Weights of a small CTC audio transcriber.
Model: log mel input, arch convnext, norm layernorm, moe expert_choice, num experts 16, layers 16, width 256.
Training: soap at rate 0.0017, 9100 steps.
Rows from expert 9 of block 11, named by matrix and row number. Rows with one number belong to one neuron. Each number is 128 + 24 x the weight over its row's rms, rounded and kept within 0 to 255. All counts start at 0. Numbers have three digits each. After the name is the row's rms in percent of the matrix's.
# up: expert up (model.blocks.11.mlp.up, 16x64x256), inputs 86-171
# down: expert down (model.blocks.11.mlp.down, 16x256x64, transposed), outputs 86-171
up.0 101:090122127125119149163119148184137146114087174112107099098127125119104157125085133140091140178084100127108125102125119152142087141134121118092137128145156094126103177131144147095142166132120135098107127144161118122194126146129114136145135100177170145087108124
down.0 101:133139138119151121097104141117151096091167133126096149105138091121115141145106102164152156104097110154080087143116097117150119112128157151157139189103120114153135129113115087124143138136155133175145154122179120153135119152168092137108119145119127136111109152
up.1 093:124123133090184133136093167154106125088135084141148115136119115127134099147122109135119158111124135130102158131114125135115089137167129134117102124133080128183154171151110129127160152125128090163087167153120125135139134136091152150148116125128089108056114115
down.1 095:121107129155137127095115148146128101105136144111128109083131164140106151129137106135097117131121139131097130142109094129099144105126059096154143106087117133125116163149146129115089188136127133155114094168125153158136102137163110134121129143106089102149101179
up.2 109:104134142094113106123117153114163114128117072148135147110172079108151120120132120117150157158115145110115121121130161146118102101150115157145129177182117125118125116102128166093117122126129135127144117115112122136121183122117100146109123127111131113059134139
down.2 114:138178123119093123153179129098125156109117092143166085103138099082162097153158120098164134154137131142128102136134163155123132114126143076104145103123150132102116126114157172129142102093129120123120120153125119128136075201106108097154126107170169121129108138
up.3 105:138102128158132108148150147158106132127167086153137111133157145105177090140101163100113096136099137120142110145164133137144146158111115114160144143144143096159136167117110158098076123121152137127127123103109132120139107120138135180118148117113138129128128119
down.3 103:140124092164172147140109180099152137118145091102154147101108114110114142115131138148119120123129152164142071107138116110086082131120145170123105114149128189127189084113086137107128117128083122133147129079133120129096135145122164102155127107132154135111130115
up.4 092:110144153123163116136125125088084110124116156156150136135109125126139120182097087104148181182121143134188139102159151134128144135155147135114148145134140098111080159151132130125087123099109129108137127132129108102073120129167124134081150117139134091094112103
down.4 095:131183094083140147085121157151137119119100139137142114119127136101132066151117117088135169130106148107118127118079137170120106131113133143096125149116153145132082109105156101094156098115164171133100139111173084093112096120106109130111143125095164148136134149
up.5 096:115091113079144135149121125121124119120132182104115126161131114148131105109101129140107126082119117131122132116122138164101099153097101132129091149174176061125120129110094095130096118126174139117137094146119126141114084145175118135160130149115103103119142172
down.5 101:118148130107126097114170144122132154170125110151156129149161143107102136112141127124125093156103133093148132098155159145164162140206095120081191125141112183112145109102111184152103120127162142109118134152098132123139129131152131125136153114178112116077087136
up.6 100:149132155150142101124133135128133172112115164105170142157130112139124170150115124159135099169089137090141109104087143096111098110166111176111131133089101077143117167119115117127151105142111118110151091136120170109125135153130097126120134126156119138115137127
down.6 100:115174125057124184118121159118116095103129123125106101100138141105129144171120138108126116101120135153112143105136182153106117130112109133111107112141112119133159107113106119155126119147150117110142096131126168083113087145102076153145089158135145137170112104
up.7 090:134142120141091130123130100108114088153135114200171135130168123122126133118140097092112099114134097113165178157123129123132117147084114146120121099111122074084161139111110092173124129101113129121094157128123108138112128138103071149124092106095140156146131151
down.7 090:132133135129154096077122126125134127099115099110128110121154115176105125166131126081088122145123091127167180173133145143103081129144141149156165078117153171130136190112098135097137174132156112115099107143122164138094161108128144140159129136124088114111109137
up.8 105:124135165121119090113151098120145110123113101127137136091137057138129063135131144133136117204139128166112108137094103154114102160128142134137156123129028156164159136156156096129136129172121101109155151131141134094137096130067144168132108131131184132161153144
down.8 103:106126139126171116134086140095120159134135144138086127106137105105157098170152135165126139103121125085135043121131134172143138126120126073178152117145137134093117126082173110120142133161144149115122129149138116128155163131145142093168161122135123122133150095
up.9 097:140116132121111164116103104114116100135131110097146149138142145149090115122137100165162105092114096125127151107144112142139180104125133126117062131120134138149115151095139107147094132128089124161117139132087121107114110151119153166121122121152144117143107121
down.9 100:148122132104103137118095096057152084100112140163117135131119125099140111124145082153141108138125149115133097134155116166131112131140118148132128156167103088124126100113163106094145139146139092117132099122121115140099114127150116121132139160097133145125117125
up.10 099:115179161129093153139140079124117111126126132162143135155124160111149129127159136096122123136139142151143099092129129125127122148172116112163109180157077134116127145100119143096126140160142129138109130087083110138069104107132170144138110156114126127108115171
down.10 095:170109124115148107140135127143118129133123086086138118163093186113158116054107143102103136128130130126095130137125102134108081144059128091119117119150153116121128132146085138174162109168114156107116116103156132140151150113132144147141123109135122097161132128
up.11 092:100081127142109156112132135125134078086146141137131128177165125126164148158154213103121136180151149156098154141185125084131140093102126120135136142103147107126132081115100097139104073146148136128109130135117139128114151152121116104121136091116090135158133153
down.11 090:116186128139093100107144159173148124129160137128132091099136127135103148151141145105117107137163149120110164106081138128139123155189091071141153146156113127117142173131142098150096106164143148123104131119127103166150092192124118122150129110137127133119136160
up.12 110:138085168100097112096140136121128122127115116136109148119141153172115134115145131156127138135142093103127104112128138136147165109091131103134160158113154110118102110098092163160106100116124143167119104127150121125099138107132093132205145115169113125106091123
down.12 110:152134135155119135140138157119134131181097124110187105167111069125174102117152074159149108136132165103153135153112113147136112126108155117145109128100100135093119187173099180093137128139138175130092164128116112148144086096181157117128152125119137128132160117
up.13 097:109145129148154127123134147097131136125143073166130145114137114095155155097085169128149109164113088158148115190148166111105109167102133114135113117164108148132123137107113084146142153132144131149116154100133117134168080099157123145112130114112184097138160117
down.13 096:085120127110102160149151123138146159132120154123106103099141136155148134138122097116170133099148130125150153155119097107125134157160103147126114117139114166123136133137156086144164139155092131196144132146172059112081180140118134167130120169115120141124149131
up.14 100:152113168169115154146114094097136113099102153146074140140136127133145155117161115101171150052080133088120117138124145099127115130131161157125121130150134092136121173114121134110182136158094163127147123147153139126079184113080122100101154049168141114093118115
down.14 101:122142123135156175118127128131151139130061154135128111123144129145107083110151139124122156132097141149144141146120107130094102136102125145113114115115135117148096123140161134134163108168154153172137150167160089173124184143125152143076131117133137120098111117
up.15 097:110140164088142112139126137137120136112132117117124135179081136090124107123105216158156125132120116160157115105132142140109148142186148154125124125100145109106154131115134147140128092154145148093154166119109142124135111142180148109149152116145097134102131129
down.15 100:118125112122151151142112095126134130119140147117092130153132135177154106082126169137158149138141146156147151141170094104113155114099138068112092139158124154116137153115137150125146141127128143104158150148142117103151173139119109117143111086138136096137141170
up.16 099:171099137116159142151139091130129113093117132123146150135128132138176160134123107099143125153163088123112119133115174145162115164149116126114173132128102183141134081133127136074136130090133182105176106160091092121099116083157135096118164184132127097118106181
down.16 102:139144150135063136104116135099156133164120133139130143110133127126118160112079165161154167120109108125105134148189153088116174130118100125104144120139133125114148108141102155110135090111153109094127154117109097089163118126146137105147147112147115145139179163
up.17 104:109103125155141181111156130103073117114103146134161128168146115111150152125116109155123115135104166148083092139137131137138113135142084129132146190159122114139147186082136122149104110079100126167154155133138173085105122101142157122125121154127123158138126154
down.17 104:126148118154102143151099116129132094144164124101110105095150081113106127120127142155100087152169109163094089142152162103145175125118103135077141131100119114144123097150096113092126093137115134179121107129133172091124082100110126100112092152182119119128133141
up.18 101:137128115128088105149122116132109148096139142101105111118088107090137121114076114155146123163110116088060139125162154115133151120130107131053110142144111113157143112136126149136134121137140136113117081123098086131094182098162214167121132129078147129098113124
down.18 102:124183168138163112117092120105138163090112120173130103156100167064120160153108153147102124159114118121173109135156150140166108121139134142157113138119137114136103132136139150134103141132102133108116125052120095092146131142151139140112143155132100162165124067
up.19 102:113154111150124143067115110151135131114116141087152185114141123184117160123119123135129131159146122163158135121129159118147118151134135117164167096155102121123146146099123083106162105157138105129144129143138104159138151168125100157114141097166123128128106130
down.19 105:134081114121170116104124159106108133105098113137097200118115148138123151144099101109147138141160117130124121159145114101150154163133093151135148127111149169121137088145109079130146130121139114128118135103176109133142095180108089117176102104147100127141107150
up.20 094:148125129146157145115112123130120106127134139112138126102105112084131135087154116123147144129161112137147121097122114116092130149159119139123190093118081160137107113129104122138118138128135129146100121095099122156091104094088152162111107135137136109115149148
down.20 094:141141114098123112122145130103142123170134093116105158114119096085117142118110113121108131069143154151149107136069123111138133160111133117140139163128158169115085108142108130117132115166115151157111166094153112126150134063123163196120156147123137144111133114
up.21 110:112137146065135107144115142113142111139085092109116131131129155117128126117077086116117120112094118135128111139115136168128093149158128136120137123129138135142094127152169101118150122174132152095142142134162159122192126124131135087113163149092114136143112093
down.21 106:135129135139106123081133148159184137116094096176144137159126180129137141091106098103142107120125117104107102144132132185128139158119136112107134141103134139155158138089154105118138142140176178102166157160139151131111176137091118158166140120117114129119144112
up.22 106:099148165137087115153142096151169152109137108121126097133133167139126101166122106097100156126161091144103121100115134153137138163138164143133109152118113148114128131108087119124083150153090123082104128098166129110133138151153127134117127154125139106104105118
down.22 104:135144086088149148140093079131157169122114135154106146137129128116125136141097137109109082144114098115074150177136161132158125115153115150108130136130078151135154147150104101122127143098047123079124123147157122103168139115123105108128124111149123148139147106
up.23 106:132103143169096081123133155132149138123082129131164153103134131147124127135130107144094131157136105118108145131135136144137117123163146141118123126111141141134139117157156152109112134147115150110137173121130167115155115117129167129104113170164146112124162148
down.23 113:127124137098094177147092119139129170132096140146120105127117128138174125111130103137130106121086121141135073161105093118141155135135128142121116085119136131121112125126141150135136124114119086146133136145056138114138164153114122136114132132173141148093081126
up.24 093:123125142172086181116173133096152152135140137145134138165089116139125158136152137179126159140069080110087147092072113134149153124148144131142139043080160140132134140158165092137140171151145117136124082161142150089151171151117095112122110115111131092161129116
down.24 099:151160121131124104123152144109142108118094099130109124141130162118151126141162082147148099122102134112109153134154129096123125117100129123121139159142125141137123121114155121120125146152091140162141134117093157109131052144145147108140176124131171151131167097
up.25 090:095132101155109146134116126100143070153111125108166140145120101141122115132158155109106131107121178169148099149105089146130181126085144138127155135127153154081134125122124111148125155123113123103068117119145125159133099095113105163114183139123137138085126140
down.25 087:133116142141132167145100149113083148178121119105105100140097136114123139114144167132105103125159080142111080104110105120106149118152096078152165163132149173139129094136114112126126171145133145145110126123117178158135115133118139099148144139096082113139102146
up.26 101:103131126109129122159133096129102166056152146111142159152130145171128138108114171128112137133103144132129088144162098125118119143110125100161161125166146109086142115117094072138145158152088160123100134116085124089103078148142135108162176142179097129120117136
down.26 107:152106086145105128098123125112142117126066134088124154111113164095110140120125128123094118110117106139115113124125121110166125105187114092112154150131100135134137161118149099152136187172129164069110108089160108143151170146150132099137142108131127134131151129
up.27 095:108140134071138123135126139146113142079150120117128125134121165146123073092159111133091092175108123105090115098107121126103103165148118145118168202109156133131102093130130125114119107114138128120094119127152114118148127099183096162170120129153091138151155139
down.27 096:098148150138133144127162126127103146141154156163112158121120156146151156120097100116108160113133150147086105153141084169135100111096159126126104122147100088171159107117104100153119134148157110149162134112130138167149126152112111098132142098141133133129154111
up.28 094:118140115145103121094111125155110129104149142145128101150145134128099151103115132125115155120123101146129133127132083158118114154135119117128098160141102120148066116116112105091145115127173131143121214154098133109113134093135150095162115114141127177179109117
down.28 090:110176139148165132151114093125093097154116127153108153102124085123124127136131127128147079153153101153133142157124164128141156160108128173098124112133147150149107096091103154139115097114088149128125113133162113078079129096070130124116149128152130076136093123
up.29 092:117177142137176134102125121160094152129117155152175150128134133127097138176122126091156118129121128174139107137118132125105159133120115110122098163148112149176141130098132136127132111081135112146136101120132125127154157106122119160126128126152142127113062138
down.29 094:117073147094114085167158139116121138120109109117142132113136134099102090131146144090129137148116090128146146156143125161106142095173109094119180145099096132147120116133157155142116119094102111123124114101143097117122135117122146116091139136107151126126134140
up.30 102:143112135093136131115127144140148115151133126173151141111104146148125133128156128142106150175201115139131105117089099141155108134119127111126144164116122125148115126144182145147166151155100091170128150110163113107150078158134129134163142089133117161149133129
down.30 106:168134133106124126162116114124139106117125143136124130135188103154105112112119105159139138123172184117115123121143102154139125125082108136137116120137126127155141126139134169109143148161130135165145127118174134132149180128109183134114112130136178122162093109
up.31 106:138140103081151152135118118107107123113121100108161124118114131166123132081109118123148158128127128124113150122126110069125157134080073117103060149163135120120139155117105125117172122145091136137097118117117128129155174085102106141114129140144112119108134120
down.31 109:148146172166115086120119072172073088141100136119171124106095066119084139140133156121126104131133089127111143154137100123171091143145127129131121149099120140122110116108120132126102120128143098146132165114134136149135133183089096151110097135138121143112156149
up.32 099:139147154107123142092107155113134154139147094170111112092173089167141118152183104157127154106130123160108143109169140129112183131120166139114129132135118106138099146150136096181154129187120122089154147139130137149112102092142123113100153119154094108192081118
down.32 095:114134110070119114147103151175144111124159155123107141117100113123118116113126169165086140114153171103106175088106125147119110116134138138117088107131102116071140136127100088135093077160150132107137151110108164121140150154101163082126151171126161128157099151
up.33 103:125123121093119134144150149156096108122108179165124110101136117150099096142086106127130142105143112086147122113092135128127121158099152113191143143134100134116133145155133155129129160142133127152110144161151132124108147107140128134157108092115113110139096102
down.33 109:121134135163121132091184120122130150133184128125096100118100143121130151137168182115148119124162148105112133095200152131178126077199130144138134123125167135150116158148135158125150122120166142090121143105108140121137140158165115113116138148122088108146133129
up.34 103:111102115110110132139122144141116126124107124164121106153107110118074150104118091087149144178155117146092127121135139165140144139127095179198152147112174097121123130140129116133148138116100090117156143176130123102105136112101143132100107153119134132143174109
down.34 107:137104121118131164110138134126076112115146126084124096138131127105110132122120124175146102081099134142135127144125104127105123151147175118107127141107128141101091128115121126101139183144157114109110128126128109153122140103166137129118108099098149095132142082
up.35 093:144154138138138057102155146117110110105149121152119111175145119121157133107153155100121133107136114167164108150117165118144106159124111140104142118145127107139151118157122149181094148133114151100105122091107120133126110145117118133134132169154133143137120145
down.35 092:144143131141113129152170184107119153105136153119143127161118111128157140143097145100092159145172155138126107114139152105143112118174127087150141108105171145155090134156109140103171132112136096124144112148096125120136158153157122135149101131180156108083066141
up.36 096:144136092144129192059140120171113109118111124119135119184149139118115166137128114094158126142092088129149102145148126146126144103118107149119114121115108117141126103129110130097150108087119156125125112164112143139102165141135173164129095166104151102147158147
down.36 092:130134153140125111176110129151091128150115141093118116130143085189138142147094121151116120138126110147147090137089116137133139153154101104147111101138129137122168139110125128155179134136116145126114124112118141110136137109132100115130075116096083116067108123
up.37 089:153112133136125170092148132113121160134144092110129142109101176172111207102134066112137108129087117128108107123143092138085147140158102126151088131108135125117141131141146143092113104089118143128136130133154131152130113123115124146121130158114150166169116159
down.37 094:182092169128139137090083112150151101110149154089129123114112106171134118161123113161093123139091137099155098118114106167136116104149130161152160080126135110126123123141146128123105117109120137124085117107087111133149126171134155144148096129122137129170141124
up.38 103:154091097156177106144174110095112141152100170085174173125165119132134156104101133142137121127130138138166126130118118122122101112151144148141118147127123163103122143112168131085170151142141142185140122102104138128135100096129147114146113151095140153124188110
down.38 100:128099125127113148150140146154117149105110189123158124125187154170142117123090158162153132123128148123087145152107139113125086140130117131118153099127095094106107107139144062162146137128091121107147149158137134138181102159110118166118080144170130142154158141
up.39 099:125153106175115144139118141156152106123113124112143108139109124093156084170144107103147132134080093191127128137120123154142138068113119131106132186155145143151162110101152147142127075137180101124130121129121107130135098125116091125101113120144130130167153111
down.39 098:142099111143109127160114145077143126132106162107103140151109132114158101123131139133103128097114115160152122179176122125146104151138107106189085101151144134106120141121110124141156136144086132157127146180145102137126139108120122129125087100142099165094151145
up.40 108:086131135129132142110109110118154142130151133135123139089133164143131118112134109116161127149156143132138096137147070157172107183138158130171113159108145099122130118167043130093154163186161140147122124129122123136134114134150084162124145158134127129125134076
down.40 099:135152109133106128167137108128144129143089160101160119133151117150124111142131146159138132116146140122153137161110116123117142129094100174119082099096106103107116122144104139129117124101130129140133167163188119163185112074132132142078131135127113096139126170
up.41 118:123111075153138148114106084129167156139157103108132075160107077119146170155109095111124105116134160147130108148146112114130149116142117140157135107151114130171121172149161121079115145162139130103148129144126111099160130137117132139088129126126142153116125137
down.41 118:111125128140148083140137137110126114110086131158121137102090127122147106101121103137149123104134171118162112128083127115121137126108146157126103147124139091164153133126134145133125124130074119112119139144116123098134125150103137148172118093141151125111147130
up.42 108:134124123114125113148131131139118138146104111106097131115115099170102145105126125153139123159151127172148155127124178158147137153083151122117126116156122104120121124099140200144156116149118140137110126144156095127153147103124136154141166140104125139171128132
down.42 107:125135116124196118130142094115136161141115183168133136131141104124153136083135108160138096138131139140125108089156134122143153102135109159086153128081074111143123138147105114128136128107149078125159149115144120123149091159114111151125162167119125143116175123
up.43 106:096103089106148110128136140128167119120149118096149146121100146099113117140096084168138120109103160076164089160096143130098165138132142162099124102119126129111131132128175146134131123136187140136123124114112109171116148129160105115159158169104093112138152159
down.43 102:115131129104159132135129182051116129120148158128121135146138153080123138091162114159109101104130144100095113127148127123074138163115149120118124108111083124106156086140141135117118173118050109144171115176118124103162080133149128118154156136101115153126112109
up.44 105:122116112133150109118088139147126139152204117164122131077203112136109140155174125123142180103103136145143142125148183141119115083157141122153099145138145129142149164147130141132126149148085135148124139163140126143127123150144132192107134146114148113158129090
down.44 104:158125131119083103087104133149150115132105057124149137101184117143146114098146102122108103147132133115124154126081154109110124152122127084115101153096164119078155174115072110122166123164157122135102105129120152144130139099152153121144118109154129171146098083
up.45 102:152116095100128144089125074138136111159108143143127150132100138190135123106128120121127101114117086140136121145139079118146123149092092117118164139105147116125128143114111075120116155123171123082146140124109100156120112121111149150107111163150122148161178193
down.45 099:158160106127105162123146103127153135120128116140132158137093153144104135130107115144150134143184127124081155156141146130130091131148111147143164126118151154147136131097135142139055134123154122154092118137104128122127148107135067115151120141119113121175127110
up.46 097:196108156145110109138116130163117138113143074104158160110104137109125102158108111116113148149155126116106132110148157135104162123142137079132132133147124130131105104133134147103095133075171157122124137150096135161141146150142134117137155150085121114148133145
down.46 096:112117141135129125126145098111113144109112098097170133122128140116110126185095153117111135119104112143112137110088136134149058101085128064119139177124105125116143171100149098133126126121113126091115144106168064123142105139097172135136141091146180145104144135
up.47 103:167129172145136167111103113163086156129089131119119131125142144169149121147132132140138129115144148147158182095079149099141154051150124130148158117137115150166137167179143113152114122119152134104110136124103137139137157128073126105164113168124112138157153125
down.47 099:141186122141139110153105112150081109142083153127159115138145172090120137164114115177135170098137118091147154120116118133143132106121149142119137128177129189138109132095138106113084148102113105117143110114117113142142113125112162149133144159101133117149133102
up.48 103:138177128161138120119190142105103140046149089116085114092104116107130112139118092113116149128157133113129116132125146163143117136151111130122132141118140150121134106112130096120142134133120126105091125126189091161161133131122143129151124161116120113183159128
down.48 101:148115106094114115132170151149161119125130137146116123119108152126152112129093110125123124112134120128121122115088140145119130087142090127162104110163062144150138112085130125104146153125125125119138151098163107167103145097167118141187111110151097163112159107
up.49 095:154136137122099145130178077104181125118115105145122095100124168130117103127087141152145096109143110157151167133180145114095146140133105136117090104137126061119123123117149086124137139139079123146099143165160133085124115115139136147126125135115134111166131138
down.49 094:129104085092128107121160113149133141086124168131102137154163150126081155116152106143151128150108127106117150126076133106130083160113122147131115160110143144121116159064138118151077136119116132130150106120129118127101132140122165131093139138134106108132146135
up.50 092:111093117102162123103093155139118136100146197124114134167146129128147124157116112146111092090090098142139121066119135133110125158158144158138096166152122137136148125123117114152142120129132160124131176129113106130088155070166109112134111154134129122144094109
down.50 091:130128069154165082127136132127112125087123093122138126178153126110111113121118163122126131167122089108135119108105113090131128081113125169153152074152129118168136081156177108119130120113138103116116131102142138147103151110093126152202125151131106124173139162
up.51 086:090145126140092107130108141152129117139113130158145132127115143163103113079152228125136099137130140139172124132138115138171108103123122122119134100151116152141120098130097156090135095115145098185114143139140155179132104135132131149117126148139134089089101112
down.51 093:106049093123162132107147123123081122127154096152108126145077146140130160099115109136135114136134118141161125111114128083114200128097167107134085094071141123134134129119092144138160117139109147126113119145147126135157115166149076091167157140132146153135136115
up.52 101:176112115127141122097100105096116196089192142100136128114130119153153106102100159135124105154128146146162141126155124130131136105076108132171176131155088086126164128117126140124136098128097110129178094114105090094138129164090091140127101126158116137114154160
down.52 092:108140144133062108136148165142138139143104125176101106154136142132091087152155104128131142144136149115124153094132146143178131170172147099107141138110104162099136135137125134106133107162139132088140096113142102130144089093150153120106130114125149156104118093
up.53 091:173108106107151118127102158068172140153153120143117117108094143133087126122109127182087117141166108115086147161100154115098133142134135121156109088131163144169144145094109162129133140123102109138103119136149146118074155121116091109127096123141144103161160151
down.53 092:140120113138167169130144141114147126169150147163116169117140135114126114118156134141077141136100147098161171130112148147142087136112120131113102146099111122142138138130180152131104122124142140145087135116112161135131110134143148115128061112134097117156091097
up.54 100:170146168128107114127091104154113173129168121122153097145153105125100133108133116152121142146156104124142113111143144138112158133114148097153138106126126115154126151082128129135135169103122139129167089134139113137156161136107142137155153081143152160148078138
down.54 096:130127129114144148128137140167107143147155153108124156134119137152119158104123123109134137141097128143129152119139139114116163146150126184110124144111152138119120136100150117143106122087106128156160118162124147134131091094123135158094100075151128136124126147
up.55 115:121153119153143163139076147116143133095146141155122123130108118148134134163105145141106152126130136157179131138139167171113100171140158096096113087127154137118152126128135139129137135094102119137128149198110122132120120134139125142120144121095135136159194097
down.55 117:113101109093076122096161119135155176160114111115123129118132133151106159102150119141110107095146149139108184128137140067083140131114147094146135123155120176117106147151107127114114113115132095154099130122100140138116143161152138128109128120148141162146083110
up.56 102:132122115105121093136143153130116115133127102136128142112137125145093098157111143100134159080122119124120112137137125139163139149111152117129150120137090157128116146126121086114149095130124152122165128177153142129090174152094105139138136138098153100113168139
down.56 099:136174119161142136084163121143092128126125113148133148143138120087140117099154090154149177140095141094151112120102065127170158090135197088142117129136138150167130132133128110108129093134149159132137115129140148146108116099122136154137141094119171119101146144
up.57 093:134142117140154111137147117124158161143125109144148120159085146120114096126125104162153137183157131127104136163166099114150142144117093127201086151074106154149085156116117106127139130145119145147097129144112160071124136115156136110138124155094098163135127145
down.57 091:135144126123148147099096165154147148122156100136127139118100132147094125130144122120136119114127108171133076097117072116181161116114121107134118143125183104105127075132128165146092128143108133125127102124115142135116134090156144153117140139154085128123139138
up.58 101:107109122129123103063111098144152147152150146151143135115115113111125108155141154134144140032119114113148144129116113126103118129113110140124134134124153163121119110096111142113144098124161165123135097106120137145135122150136134128143133076170108138126071110
down.58 102:150135146117132151161090115141133107119121114167154154103111086117140128125113102163130110121101112127084136143126116090094160172125116153088137101152105092165104141158101108116124104117158139142171119122100138142124136154115115138126106138113118094126109093
up.59 086:083117094138137147117135123142155107166171164114099139146171121091122133110106187105093152122127100149101145141148203163159139163151118116161115123122089153127123116110121168123181143127089126146156110153088135150121078110112087122144162145118109135119092133
down.59 093:109116099130116140127146094115126095083125107134116164157150115148135162137134128128136149103143120121149153127110078121164135088109089151123100125141129102169125115160126106130144145107145148058117101139112135094137180150132156122114165093129131111099143116
up.60 100:110150098091152113096136137137128130118121115139124129127155094184132152107122104092150107163151135149097185121121161110138141159154076151116164092103119149115143126116132142152141113151073114128111136174141155109101122120112124137127137114103117143117121138
down.60 097:096147107138139113105095094096134152102106144153159137096144119135128171083135166148117135086131116113145082135094155152170131174079111113136121102138109099112129138098126175119152135126076172129151144129155130165131125121130123128122125112120193083194143126
up.61 110:170133121154101103132155120121122146150121094095158101155160105127134131115113156158108142147098202148139114088114139065138129117136128101116113115138126133155107131152086082110140150125124115136108164081185135079148155141138152102083158104138133100130123081
down.61 105:117123165110144086118148142130154161138103116109150123141087155049120136108128141131161080133118119088164174070117127127094115137085124107149119145114159161149152153143148110104107125119113117117128141159104182130113084158138135132131150114123074122120087106
up.62 094:114137117111113129118107122128103159123105124121115113108147134118106129098141063093132132198116173106126125099115108129119163081149119101128116103113099182075131136141124047103101114147089123114158110136154143105142102124173198151123140136100158138100131111
down.62 094:126124090107114107144144096122122115129145129107131144115118145140159118087135105085122091164102084152112118141191114126141111151130155164111118091134189136137100151127120125136190115110158159093101113155074156145115077110159106117090112144147149085160075088
up.63 103:123143135111174122127149144094143084103121164119111147096127175145154106076147119145139133130160154181138137121141122091120147123101167181097114112096173130144122138103148111121120117132120105166119140135123137172140123147136107175157112107116116126094132143
down.63 102:135123124145149141122141150179128102140153112119133139105109195128151151130102087102157123099108135101123151127104145125148094121167122191097101107137115110153110118133163114049115089164085128138149105156110117148119144143130121129155103125109147117141069078